{
  "depths": [2, 2, 6, 2],
  "learning_rate": 0.0018,
  "precondition_frequency": 20,
  "cautious_weight_decay": true,
  "ema_decay": 0.995,
  "max_steps": 14400,
  "epochs": 23.7,
  "lr_schedule": "cosine"
}
Rows from block 7 of a small self-supervised image encoder, named by matrix and row number. Rows with one number belong to one neuron. Each number is 50 + 12 x the weight over its row's rms, rounded and kept within 0 to 99. All counts start at 0.
Before each neuron's rows are labels from the 100 images, of 14848, where the neuron reaches its highest value: "top examples" is what is common among them; "patch colour" is the nearest of a few named colours to the mean colour under the peak. Only what is clearly more common there than usual is listed. The data: photos of plants, animals and fungi (iNaturalist). In brackets: how many of the 100, against the usual share in percent.
# fc1: MLP up (model.blocks.7.mlp.fc1.weight, 1152x192), inputs 0-95
# fc2: MLP down (model.blocks.7.mlp.fc2.weight, 192x1152, transposed), outputs 0-95

top examples: phylum Chordata (95 vs 60.9); class Aves (94 vs 55.1); order Passeriformes (62 vs 25)
patch colour: brown (53 vs 24.1)
fc1.37:57 40 60 74 30 63 63 64 45 54 75 52 44 31 52 53 58 61 55 66 33 60 38 58 45 50 37 50 37 66 54 47 38 52 46 60 39 59 39 92 51 49 53 30 53 31 60 48 55 55 58 57 52 67 67 27 52 41 43 40 63 45 45 53 37 70 40 46 49 43 52 39 57 58 75 48 60 63 52 43 51 26 50 68 50 65 77 50 50 40 60 58 62 45 43 59
fc2.37:57 66 42 49 29 45 42 49 41 35 42 68 50 41 57 45 63 49 30 76 60 61 48 40 57 38 49 43 48 78 60 62 47 42 54 55 46 28 40 41 46 32 42 57 45 58 37 54 53 36 47 74 39 38 61 26 51 51 58 64 35 62 44 36 47 23 42 40 35 42 32 64 39 31 42 45 55 42 68 42 49 55 52 64 59 44 29 44 48 45 31 42 42 44 40 59

top examples: order Lepidoptera (34 vs 13.7)
patch colour: pink (28 vs 9.9)
fc1.192:45 27 36 50 55 47 75 49 54 58 59 54 51 25 54 69 60 57 40 39 47 47 47 50 41 35 70 60 30 51 38 47 53 53 44 59 35 29 35 27 52 26 56 67 42 46 65 63 55 58 40 39 34 73 27 36 40 45 53 53 63 38 41 44 38 56 51 46 47 71 52 59 75 62 43 54 53 62 55 54 68 33 60 54 52 40 58 56 40 69 62 41 42 51 64 71
fc2.192:55 46 39 67 49 46 53 47 53 57 51 56 28 41 52 24 57 49 51 54 23 77 40 43 65 63 46 49 69 74 39 32 59 46 64 67 45 47 44 66 47 54 45 69 59 46 43 55 80 39 59 50 40 49 59 54 32 48 37 43 63 45 59 66 48 70 53 62 40 61 56 30 45 48 62 56 39 48 47 47 38 40 40 37 56 48 38 50 52 48 30 37 66 43 62 35

top examples: phylum Arthropoda (72 vs 30.8); class Insecta (70 vs 29.2)
patch colour: brown (63 vs 24.1)
fc1.754:58 43 55 40 41 64 76 57 48 42 29 43 44 69 68 57 59 61 48 65 57 48 36 51 53 74 64 45 43 35 45 87 44 53 70 57 41 43 53 67 57 58 53 64 55 53 51 67 39 65 50 51 41 58 36 56 46 59 39 53 54 35 37 46 65 57 56 69 52 64 57 58 60 63 43 47 44 37 49 54 55 50 38 56 82 45 41 35 43 75 52 58 46 51 41 37
fc2.754:57 49 35 30 67 53 38 18 49 56 48 47 51 45 17 43 40 59 54 51 49 33 76 55 59 56 59 54 60 32 43 72 48 56 23 38 46 37 36 25 31 36 51 36 69 32 57 41 71 37 52 70 45 65 49 59 45 44 48 41 43 52 43 44 50 60 56 58 36 60 46 47 57 64 58 34 63 35 30 51 49 38 48 26 57 36 79 32 49 44 46 37 62 33 56 41

top examples: order Lepidoptera (43 vs 13.7)
patch colour: pink (27 vs 9.9)
fc1.328:51 73 41 46 49 53 50 21 50 35 40 50 50 56 50 33 37 34 37 70 47 43 55 76 46 39 46 28 52 42 48 42 45 49 68 49 42 52 37 69 64 62 68 35 49 52 59 69 55 47 49 39 25 50 26 58 58 58 52 56 48 49 66 38 71 52 58 51 33 64 50 45 47 38 64 55 60 51 46 40 57 55 48 51 52 59 67 36 44 45 32 42 35 51 62 40
fc2.328:55 53 39 65 47 83 57 54 66 59 54 30 48 37 55 48 47 41 50 53 42 41 48 36 37 26 49 53 53 55 53 55 58 57 73 55 63 62 68 53 53 42 39 45 46 59 36 49 49 40 52 53 50 68 30 26 66 60 53 38 41 36 51 50 48 28 57 49 78 46 37 56 40 62 47 73 56 44 50 31 58 55 39 58 43 86 52 50 38 26 55 39 60 44 49 40

top examples: order Passeriformes (54 vs 25)
patch colour: brown (67 vs 24.1)
fc1.163:51 52 50 51 34 57 62 43 38 50 59 42 44 45 53 58 42 71 46 63 45 66 49 55 48 47 65 47 47 53 50 42 42 32 60 41 28 59 32 62 47 43 60 64 61 55 68 55 77 45 67 63 44 43 05 54 59 51 68 56 50 58 66 57 58 56 60 53 29 54 44 63 66 51 54 50 39 64 50 59 49 59 56 34 66 54 31 41 46 53 76 67 44 32 26 67
fc2.163:59 50 42 51 47 55 38 55 44 34 55 55 66 46 51 71 63 48 52 45 38 48 49 34 58 51 58 42 61 70 41 52 58 50 42 56 42 38 51 72 75 45 47 52 53 50 36 60 48 47 47 36 48 69 47 47 46 54 49 41 28 61 72 58 42 55 56 20 50 80 71 57 61 45 54 55 24 47 56 48 42 55 43 32 52 36 46 63 74 54 23 68 67 36 51 43

top examples: phylum Arthropoda (94 vs 30.8); class Insecta (90 vs 29.2); order Lepidoptera (40 vs 13.7)
patch colour: brown (57 vs 24.1)
fc1.88:45 55 49 56 66 35 48 68 42 44 27 42 49 69 44 58 43 67 30 43 52 51 52 46 43 60 45 54 43 48 22 83 33 38 59 55 55 54 21 61 46 54 65 67 55 58 44 34 51 54 61 53 48 52 52 49 41 49 61 35 38 63 51 56 54 63 52 41 59 28 56 51 58 50 48 49 81 50 49 45 48 61 45 60 72 58 55 28 58 35 54 67 48 39 60 62
fc2.88:35 49 45 50 67 71 34 41 67 40 53 54 36 39 30 42 34 61 55 36 65 51 70 50 58 56 39 63 39 40 39 55 30 37 62 44 39 34 51 19 53 40 32 29 72 48 65 55 61 39 58 45 50 56 45 58 38 65 46 24 55 36 46 27 55 64 69 31 49 40 53 68 56 52 59 49 40 67 67 43 48 58 61 37 58 34 39 57 58 44 63 48 37 35 34 51

top examples: phylum Arthropoda (62 vs 30.8); class Insecta (59 vs 29.2)
patch colour: brown (67 vs 24.1)
fc1.588:37 79 37 55 35 48 46 67 46 76 59 60 37 29 64 24 69 54 40 57 58 51 38 33 35 55 43 47 63 51 51 32 43 51 39 76 56 53 57 58 41 48 80 57 45 36 47 63 39 50 59 46 60 50 42 56 48 45 56 57 39 77 32 43 56 57 43 46 50 52 50 59 61 43 59 60 49 54 44 51 50 52 63 49 51 27 46 55 25 53 44 72 59 51 49 79
fc2.588:43 43 54 39 63 42 59 45 33 20 57 42 65 40 45 56 30 59 30 43 60 46 65 28 54 38 57 52 41 56 38 66 54 66 41 29 46 45 48 46 18 43 58 41 50 54 54 51 49 45 36 35 53 49 38 64 54 54 57 42 41 41 46 42 33 41 52 48 38 58 32 49 28 46 74 31 30 67 25 49 53 57 46 61 46 50 50 56 44 41 44 33 38 31 29 28

top examples: order Lepidoptera (31 vs 13.7)
patch colour: brown (53 vs 24.1)
fc1.646:50 59 48 58 51 43 41 50 52 08 38 41 38 60 42 35 42 50 36 53 45 47 52 53 37 51 50 27 48 62 33 73 51 41 36 51 38 64 45 57 50 46 41 44 45 60 71 48 48 60 41 47 48 21 42 53 50 52 57 43 60 61 24 42 60 21 63 48 48 47 54 38 52 58 46 52 68 66 57 53 35 44 48 25 43 54 54 60 64 69 46 53 27 50 50 37
fc2.646:35 46 30 38 43 58 49 39 43 32 52 49 38 19 52 57 40 44 15 69 71 42 45 40 68 54 47 20 50 26 56 71 54 44 34 31 26 49 49 44 35 50 67 37 63 51 54 53 34 35 60 34 52 52 52 45 73 49 46 43 62 49 43 59 39 53 65 39 60 66 44 42 52 47 66 49 61 45 46 45 54 46 66 72 49 59 64 58 58 50 52 52 31 46 49 59

top examples: order Lepidoptera (36 vs 13.7)
patch colour: pink (30 vs 9.9)
fc1.184:35 53 49 56 24 66 68 54 55 41 77 31 46 42 32 65 28 67 45 50 35 32 09 66 30 41 40 43 66 43 56 51 54 29 31 51 51 32 51 35 54 52 37 54 57 51 45 35 52 47 44 46 38 44 58 35 52 34 50 56 49 48 37 38 51 52 52 38 54 67 51 43 48 46 44 37 69 55 40 54 26 35 48 53 42 61 42 70 69 47 50 52 34 62 61 65
fc2.184:56 56 46 45 38 48 41 82 40 25 48 77 53 44 73 41 52 66 34 76 69 55 73 47 59 27 47 51 41 34 46 54 11 60 49 39 53 61 42 48 57 42 43 42 51 76 53 51 54 72 68 48 71 46 50 45 58 54 54 23 47 41 54 74 34 50 55 63 34 40 46 47 68 49 48 22 41 58 56 40 53 57 46 49 58 39 54 47 44 52 60 40 32 52 54 45

top examples: order Passeriformes (50 vs 25)
patch colour: white (26 vs 5.3)
fc1.152:55 66 67 48 56 50 36 38 50 66 56 19 59 59 40 42 49 45 57 27 50 30 58 53 63 38 63 53 43 45 44 29 41 46 47 42 53 63 45 41 61 55 44 45 46 54 42 37 54 34 48 43 61 33 56 63 70 42 47 48 40 30 51 68 66 40 08 55 59 67 54 44 74 41 61 37 17 45 44 45 30 56 13 53 46 62 56 50 55 42 48 45 27 80 47 43
fc2.152:47 34 39 53 55 56 45 37 41 54 42 54 59 40 58 58 50 37 61 68 45 42 46 19 48 55 56 63 71 49 48 45 44 44 49 45 45 32 44 64 56 46 49 61 67 47 43 57 40 49 46 47 43 53 49 39 43 40 58 50 42 52 37 53 21 41 45 39 34 36 60 44 53 60 70 52 34 67 46 53 62 35 56 55 52 58 30 74 34 68 44 22 68 36 50 49

top examples: class Aves (99 vs 55.1); phylum Chordata (99 vs 60.9); order Passeriformes (66 vs 25)
patch colour: white (52 vs 5.3)
fc1.431:46 42 51 64 55 59 63 57 38 32 54 37 64 62 65 53 61 59 65 69 43 61 35 41 60 34 53 71 71 42 28 67 51 48 52 34 43 39 28 53 62 51 45 40 54 64 69 28 50 49 35 45 34 57 63 59 56 51 33 50 39 43 44 62 53 65 55 54 64 35 78 48 56 40 73 54 38 51 40 44 27 52 47 48 40 51 60 48 33 67 48 51 47 63 51 59
fc2.431:29 42 46 42 63 40 63 45 60 59 44 54 48 54 45 57 41 58 49 47 53 37 52 60 49 55 65 47 40 52 71 26 61 53 49 71 56 60 61 59 50 64 31 69 55 61 55 51 49 66 59 59 61 34 56 59 23 49 43 70 51 33 63 57 47 66 71 41 30 50 31 45 48 52 22 51 54 44 56 52 58 50 65 49 35 42 26 50 40 35 55 29 38 34 33 53

top examples: phylum Tracheophyta (29 vs 7.3); kingdom Plantae (29 vs 7.3)
patch colour: pink (27 vs 9.9)
fc1.666:50 39 41 45 44 53 69 58 42 59 55 37 41 47 38 62 59 56 58 49 64 23 64 43 43 46 80 66 40 48 46 39 49 72 39 47 33 45 51 34 43 68 36 35 43 36 57 33 70 51 67 38 53 54 48 48 45 43 35 51 57 64 52 51 31 21 48 55 37 49 35 51 56 59 56 34 47 47 51 22 56 38 66 63 58 43 56 66 58 46 43 41 50 43 67 52
fc2.666:31 30 34 55 33 52 46 54 39 63 44 63 43 62 38 53 38 47 41 49 52 29 62 45 56 29 60 61 56 43 38 66 50 62 35 40 51 58 45 46 41 75 45 48 48 57 50 23 62 39 58 62 30 35 87 66 46 44 54 56 38 51 54 35 53 54 29 41 54 50 37 49 49 64 45 26 42 61 49 37 55 67 34 56 43 57 51 47 48 54 63 35 48 41 44 43

top examples: phylum Chordata (96 vs 60.9); class Aves (95 vs 55.1)
patch colour: white (34 vs 5.3)
fc1.274:32 53 39 54 39 63 31 58 40 68 54 49 43 52 51 42 41 60 51 33 51 70 44 45 64 48 38 75 53 56 60 63 68 58 64 55 40 50 62 26 59 25 37 50 35 55 30 46 60 23 44 30 51 37 74 69 59 58 66 50 55 60 53 23 39 48 44 54 48 48 56 41 47 33 32 53 32 49 46 44 29 59 39 73 48 64 66 36 41 27 38 45 52 58 45 75
fc2.274:44 36 60 47 52 57 27 35 53 46 29 46 50 35 85 34 56 67 65 65 41 86 47 44 70 49 36 51 49 71 47 35 39 29 52 38 55 60 37 70 52 61 49 47 53 66 40 63 37 60 31 52 34 47 56 38 69 31 34 50 48 48 60 58 50 72 20 46 67 29 57 51 46 36 63 40 26 49 44 54 46 45 50 37 37 35 60 50 45 68 33 48 50 65 39 53

top examples: class Aves (90 vs 55.1)
patch colour: grey (78 vs 51.8)
fc1.397:60 50 70 65 41 58 63 46 38 43 53 51 45 55 46 58 55 59 48 59 57 58 85 30 44 68 68 46 49 43 53 90 47 46 56 53 53 46 59 71 35 43 70 51 58 68 62 42 50 59 65 57 50 66 51 67 56 54 59 54 65 46 49 62 61 37 41 46 34 59 31 49 52 72 57 56 71 29 59 62 65 51 50 57 73 47 46 33 28 46 50 41 54 67 55 43
fc2.397:54 39 56 34 61 38 30 52 45 59 44 38 55 44 56 29 29 37 54 63 35 28 27 60 56 47 46 46 26 53 50 37 43 41 47 43 33 44 49 46 49 43 66 40 30 58 45 48 44 37 35 44 34 24 40 58 42 60 44 30 62 68 43 42 22 79 69 58 42 51 36 56 66 51 57 67 46 63 72 56 54 48 65 61 61 43 50 78 74 56 31 56 49 58 57 32

top examples: order Passeriformes (50 vs 25)
patch colour: brown (62 vs 24.1)
fc1.764:45 48 49 55 56 38 61 44 37 49 48 37 27 21 48 73 52 43 35 32 54 54 30 16 49 24 54 31 43 54 45 47 59 42 67 46 34 66 64 38 60 56 58 36 13 41 43 48 55 41 47 57 43 74 65 61 50 52 48 56 48 43 46 50 49 37 42 48 41 40 71 46 62 50 22 45 44 52 66 63 70 52 44 61 33 30 47 58 50 41 53 46 25 55 70 55
fc2.764:58 42 62 45 72 53 20 45 42 46 41 29 30 58 63 55 51 39 44 32 48 57 56 37 41 49 47 35 51 43 26 61 40 61 11 54 54 50 60 29 52 56 52 43 56 52 52 56 63 71 42 45 44 23 57 62 45 63 57 31 31 51 55 60 54 49 58 47 53 41 63 22 36 30 36 57 54 39 42 49 36 50 46 66 39 72 56 64 64 50 64 51 58 64 34 76

top examples: phylum Tracheophyta (37 vs 7.3); kingdom Plantae (37 vs 7.3)
patch colour: cyan (27 vs 2.4)
fc1.622:47 48 66 48 69 51 58 59 40 55 68 47 45 67 45 68 50 59 50 71 52 53 74 56 33 30 67 57 23 56 40 60 67 56 55 49 36 33 22 22 53 47 45 50 52 52 48 56 31 46 54 46 49 56 57 45 53 44 52 34 57 55 54 34 44 51 41 63 51 68 45 58 68 55 55 32 56 51 59 55 54 43 23 61 40 45 52 40 50 67 50 31 46 33 45 50
fc2.622:58 70 67 48 50 36 39 76 53 52 56 51 43 54 64 48 51 42 54 59 42 39 40 43 45 61 61 58 45 33 60 63 43 84 42 49 52 39 66 44 59 37 45 53 54 47 56 35 44 39 56 45 40 42 74 54 43 20 57 80 44 59 38 58 45 40 52 64 41 59 45 38 63 42 38 37 42 48 47 56 38 62 57 54 58 54 64 43 32 29 58 58 46 45 38 54

top examples: class Aves (83 vs 55.1)
patch colour: brown (53 vs 24.1)
fc1.228:78 45 54 80 38 58 57 52 51 66 53 55 02 62 64 59 13 58 29 45 37 57 49 64 60 49 43 33 67 46 52 77 59 57 61 40 30 73 56 30 42 53 47 66 40 37 60 40 34 50 64 47 44 66 47 53 50 45 50 57 42 36 56 40 42 68 43 66 43 47 31 48 39 60 66 66 53 73 57 54 49 30 48 60 35 74 55 58 55 19 59 50 65 63 53 62
fc2.228:37 44 35 53 70 40 51 58 54 40 55 34 62 47 55 35 41 38 58 63 55 29 63 49 47 43 22 73 57 73 54 37 39 41 55 39 57 42 32 49 46 45 41 39 53 69 56 55 71 37 69 31 50 44 43 36 74 75 38 55 59 58 48 48 60 36 44 28 62 53 33 54 52 48 27 45 61 37 61 50 60 57 44 46 42 44 46 14 58 45 21 46 38 60 42 60

top examples: order Charadriiformes (28 vs 7.6)
patch colour: pink (28 vs 9.9)
fc1.492:55 45 38 48 42 66 70 45 60 33 66 59 37 74 80 73 65 64 29 51 58 42 59 49 43 34 64 24 49 43 32 52 46 56 68 51 54 59 47 52 50 56 67 53 47 37 59 61 36 59 37 43 49 46 45 44 42 63 53 55 40 55 33 65 75 57 44 60 40 47 54 39 52 44 37 44 41 52 47 53 54 34 70 52 56 61 70 51 33 46 50 74 55 58 47 67
fc2.492:59 47 68 53 49 47 38 68 33 78 43 49 55 63 58 36 54 57 52 41 43 65 38 56 56 58 32 76 71 68 45 63 63 61 64 48 55 37 38 45 47 58 34 50 56 39 56 65 41 30 50 56 52 47 52 73 63 46 25 45 60 47 73 48 56 47 56 42 51 56 33 70 46 44 53 39 46 33 46 57 36 58 45 46 43 48 48 42 41 72 49 29 54 36 52 22

top examples: order Lepidoptera (40 vs 13.7)
patch colour: brown (72 vs 24.1)
fc1.64:27 48 59 50 66 32 47 50 52 60 49 66 38 61 52 37 53 56 57 57 62 42 28 54 44 46 45 48 54 37 75 72 63 55 31 52 41 45 47 56 61 65 40 61 54 69 46 36 48 23 59 64 44 69 18 50 47 68 43 56 61 61 52 56 54 62 50 36 61 54 57 34 72 45 52 34 50 61 77 44 60 41 39 47 57 60 55 51 63 57 45 40 49 42 68 57
fc2.64:40 47 55 40 48 35 64 25 52 76 34 34 46 37 18 54 55 46 39 53 41 59 43 44 52 49 62 57 62 28 52 51 30 73 40 34 59 43 42 69 66 56 39 44 48 39 49 22 46 41 36 46 52 45 61 61 37 49 76 25 59 62 63 52 49 51 57 47 56 63 51 47 45 46 61 66 62 50 48 67 28 41 42 52 24 53 47 57 53 35 44 54 59 50 30 37

top examples: order Passeriformes (68 vs 25)
patch colour: brown (68 vs 24.1)
fc1.692:44 53 43 32 42 51 44 42 58 68 41 60 46 42 65 60 78 46 77 45 55 56 44 48 57 50 58 45 36 44 47 67 62 49 62 63 46 56 34 88 48 57 58 47 54 66 51 59 48 49 67 57 52 65 24 69 33 50 32 40 39 50 38 45 55 66 42 60 64 47 37 34 57 49 61 47 53 58 65 73 51 42 29 43 68 53 60 47 43 80 46 59 51 42 65 39
fc2.692:63 59 59 78 45 45 55 69 34 39 38 56 63 56 52 50 44 70 38 47 46 50 54 60 65 59 60 63 52 66 45 48 55 38 31 51 69 69 55 50 44 49 27 56 63 38 51 47 66 32 44 46 43 40 74 40 53 26 47 34 44 47 43 48 50 37 56 48 40 42 58 74 38 48 22 51 53 65 54 20 34 67 45 31 65 46 52 36 71 66 53 48 74 47 44 74

top examples: order Charadriiformes (27 vs 7.6)
patch colour: grey (80 vs 51.8)
fc1.124:47 51 55 74 51 58 53 59 58 42 66 38 49 81 53 94 24 52 19 65 48 44 52 56 47 52 66 40 60 75 46 66 42 51 79 65 54 60 46 46 59 55 50 55 46 56 70 55 52 62 51 30 50 44 63 79 46 46 40 54 54 60 54 60 52 74 42 28 43 50 42 48 70 59 50 48 45 68 41 50 56 49 74 54 56 36 41 56 38 76 51 62 46 60 41 43
fc2.124:31 80 53 32 48 63 58 69 32 48 53 50 39 44 46 43 47 59 40 44 48 30 19 56 68 39 42 28 48 45 51 70 66 54 39 41 61 49 54 43 32 30 41 61 75 56 52 58 53 41 31 58 41 38 38 49 53 57 67 49 65 51 40 40 47 60 33 46 37 43 39 65 40 38 41 51 50 58 39 43 32 55 35 64 60 44 51 31 26 49 41 69 66 30 60 52

top examples: phylum Arthropoda (69 vs 30.8); class Insecta (65 vs 29.2); order Lepidoptera (38 vs 13.7)
patch colour: brown (50 vs 24.1); black (37 vs 2.9)
fc1.210:50 63 59 52 58 55 53 41 43 39 37 44 76 59 30 37 61 53 36 31 53 52 66 41 30 27 57 68 50 43 37 58 48 40 64 53 55 47 52 44 36 48 25 42 45 68 38 30 44 39 70 39 48 57 57 49 41 57 46 48 45 40 38 53 35 57 38 47 67 73 51 63 45 55 51 41 59 36 57 42 34 50 47 32 57 40 49 40 43 46 68 47 58 64 46 65
fc2.210:26 54 52 43 55 45 33 59 75 55 67 53 50 49 52 54 29 37 60 58 49 43 58 35 38 53 46 62 60 56 34 44 40 65 25 50 52 75 51 59 41 45 46 24 58 42 52 54 50 36 61 57 48 34 71 53 44 47 59 49 50 38 52 56 42 45 35 40 29 39 47 44 61 42 61 46 45 51 27 52 72 57 44 53 69 48 71 65 50 40 54 32 40 50 53 42

top examples: phylum Arthropoda (60 vs 30.8)
patch colour: brown (50 vs 24.1)
fc1.466:25 69 51 54 58 59 52 59 48 58 59 53 62 39 46 63 44 42 77 67 53 47 33 35 52 53 44 52 29 49 56 54 52 50 25 71 50 49 36 56 37 39 63 51 60 43 42 74 47 48 43 38 43 45 60 52 58 64 50 34 55 55 47 51 59 51 55 57 56 58 62 56 45 45 63 57 40 27 72 54 46 29 65 44 65 56 60 40 74 71 37 68 56 47 54 49
fc2.466:64 52 39 46 44 53 50 47 40 20 38 71 37 29 67 53 47 65 34 45 31 43 24 61 42 18 17 41 42 43 46 56 47 75 40 47 67 41 76 33 53 44 55 42 44 39 25 44 50 39 59 36 67 48 41 53 57 40 43 48 59 72 54 47 44 53 61 56 39 52 49 58 58 37 32 52 32 57 29 55 37 45 65 52 60 59 72 38 54 59 53 46 60 64 58 55

top examples: phylum Tracheophyta (31 vs 7.3); kingdom Plantae (31 vs 7.3)
patch colour: brown (50 vs 24.1); black (42 vs 2.9)
fc1.60:19 57 30 37 50 64 35 57 38 50 46 40 33 56 57 45 42 62 50 55 63 45 51 40 39 47 69 53 50 39 37 36 46 58 65 45 48 53 35 54 41 45 66 42 52 54 55 33 46 61 29 51 51 60 37 35 47 42 35 33 61 44 66 76 43 41 66 42 53 63 54 51 49 52 44 50 35 39 51 44 64 31 36 66 55 46 62 39 52 50 46 63 73 49 65 49
fc2.60:76 51 45 44 57 49 61 49 56 68 33 49 61 58 49 46 51 60 60 45 58 46 44 44 43 62 45 47 56 82 42 46 53 48 44 56 53 43 38 50 34 63 52 63 64 54 85 50 54 32 59 22 30 33 43 63 61 43 45 55 64 32 55 42 71 47 41 55 58 75 58 58 44 53 35 50 62 50 61 53 43 75 21 44 45 32 45 67 57 68 49 49 47 32 65 61

top examples: order Charadriiformes (40 vs 7.6); order Pelecaniformes (31 vs 3.2); family: Ardeidae (29 vs 2.5); family: Laridae (28 vs 2.6)
patch colour: pink (25 vs 9.9)
fc1.711:49 53 62 40 53 53 39 41 54 49 52 60 68 87 59 51 46 37 33 45 46 51 63 53 54 62 33 65 47 41 34 58 22 70 47 38 49 47 42 49 73 75 34 52 42 87 66 59 38 50 35 48 34 31 47 59 46 62 55 55 52 46 47 46 55 61 30 45 26 63 40 30 65 53 45 49 37 45 44 50 45 59 42 58 57 39 42 28 48 62 54 62 54 38 58 53
fc2.711:46 62 44 71 61 66 38 75 30 22 50 59 61 29 62 49 52 61 53 52 38 43 55 24 52 28 48 40 22 39 56 46 65 63 29 48 51 47 46 39 52 52 60 20 38 45 33 44 41 43 46 55 57 55 45 51 36 40 61 46 46 38 38 50 52 53 50 56 49 44 41 43 48 55 52 58 52 46 56 68 38 60 58 61 43 68 54 58 57 59 50 53 42 67 49 51

top examples: kingdom Plantae (35 vs 7.3); phylum Tracheophyta (35 vs 7.3); class Magnoliopsida (28 vs 5.5)
patch colour: brown (49 vs 24.1)
fc1.578:35 57 58 79 63 55 56 60 58 25 56 47 61 54 64 27 30 40 53 71 52 43 48 52 59 63 63 43 23 47 34 57 60 42 67 36 40 41 42 49 40 76 65 37 43 61 52 41 50 58 55 41 36 62 49 53 54 30 42 59 51 64 48 60 41 37 53 34 55 56 51 60 52 53 61 34 51 63 55 66 42 55 52 48 61 18 56 48 56 54 50 63 44 59 31 56
fc2.578:50 47 46 43 46 48 55 43 33 46 59 45 55 35 62 64 39 57 50 54 58 44 28 40 48 62 54 23 42 42 43 60 49 71 35 24 51 55 51 54 44 39 74 45 73 61 25 53 64 45 58 54 33 53 46 69 71 69 44 58 67 45 36 43 46 46 34 44 47 78 50 47 63 56 37 52 52 62 58 32 56 51 39 44 62 49 72 37 48 50 69 59 36 48 59 48

top examples: phylum Tracheophyta (36 vs 7.3); kingdom Plantae (36 vs 7.3)
patch colour: pink (32 vs 9.9)
fc1.447:55 68 44 55 45 53 91 51 46 49 63 36 55 57 53 46 49 57 62 42 49 38 54 27 49 46 50 37 56 85 57 29 55 51 50 45 50 60 62 61 47 65 42 45 55 59 45 43 41 32 66 44 37 71 39 65 55 48 46 67 40 50 49 52 65 71 30 42 63 46 47 43 56 43 35 53 40 51 53 49 45 61 43 53 35 97 51 49 38 64 50 50 24 61 56 60
fc2.447:32 50 46 37 41 54 43 48 51 60 45 54 41 58 62 48 54 42 58 38 18 77 44 54 54 36 52 67 62 39 66 58 75 43 51 40 43 41 49 26 45 37 49 37 55 51 31 43 51 45 59 70 36 43 45 60 67 39 38 43 40 54 44 53 46 60 49 55 52 66 52 65 56 57 45 70 31 30 53 43 56 47 40 49 47 30 61 56 64 54 27 53 51 58 41 51

top examples: order Passeriformes (56 vs 25)
patch colour: brown (51 vs 24.1)
fc1.134:44 53 35 44 47 47 56 38 59 39 54 73 51 37 43 45 64 53 39 54 44 60 44 62 41 67 52 19 50 61 43 43 35 53 52 47 58 69 59 74 42 54 74 49 62 52 62 20 54 65 54 40 41 51 48 67 56 73 60 49 40 48 52 48 47 74 40 43 42 58 68 56 57 68 42 52 57 65 89 43 56 57 49 49 55 56 55 64 50 51 60 52 59 67 50 48
fc2.134:73 52 64 65 40 64 55 43 47 43 58 52 49 83 45 51 59 58 38 45 51 31 43 57 78 31 31 46 71 45 50 58 55 65 52 51 67 33 41 43 47 58 44 48 42 49 50 71 82 57 48 51 45 66 61 43 52 39 51 46 38 43 53 44 65 33 46 60 58 65 63 65 59 39 43 56 32 44 45 50 46 45 54 59 57 57 55 43 39 31 76 61 40 46 65 44

top examples: phylum Arthropoda (73 vs 30.8); class Insecta (68 vs 29.2)
patch colour: brown (65 vs 24.1)
fc1.75:65 53 49 42 66 39 72 63 45 72 43 44 41 40 59 58 62 57 45 13 45 65 47 20 53 39 38 62 41 37 31 57 46 61 30 38 42 36 32 34 53 48 39 59 50 60 44 36 45 62 50 51 44 43 32 66 71 48 51 50 48 42 57 32 58 50 51 26 53 45 61 45 40 42 50 48 45 50 66 51 30 62 29 29 34 38 48 37 38 65 26 44 50 44 65 55
fc2.75:44 34 46 59 48 83 47 43 46 44 34 64 68 37 41 51 48 34 47 66 36 30 37 47 68 26 56 13 34 47 64 44 48 47 27 28 49 69 70 63 47 43 53 41 50 46 33 58 69 62 53 46 52 53 39 37 54 34 49 43 53 45 15 63 30 46 43 51 44 55 41 48 59 43 44 40 37 50 47 40 41 37 55 59 51 47 67 48 70 76 68 48 61 44 28 46

top examples: phylum Arthropoda (72 vs 30.8); class Insecta (71 vs 29.2); order Lepidoptera (39 vs 13.7)
patch colour: black (52 vs 2.9)
fc1.688:64 56 64 30 42 57 42 58 50 43 55 62 52 54 57 49 19 42 32 25 58 60 29 35 35 47 55 52 46 37 28 50 34 51 54 65 59 36 73 38 62 47 18 46 51 53 66 44 57 56 39 53 45 67 25 51 36 42 46 53 36 59 37 34 47 53 48 70 57 63 17 50 46 68 56 54 58 39 36 53 51 41 37 55 65 48 41 34 78 44 35 88 47 58 42 62
fc2.688:63 42 67 25 65 52 18 31 45 54 48 36 42 49 38 52 45 42 61 37 61 55 50 31 36 61 64 62 47 50 54 43 32 53 28 50 42 77 48 48 72 48 60 33 52 41 35 55 68 47 42 66 45 48 59 74 47 14 54 59 40 37 43 42 40 73 48 38 46 48 44 43 33 46 68 43 37 37 37 46 60 60 52 74 41 38 56 54 53 48 53 39 54 64 45 67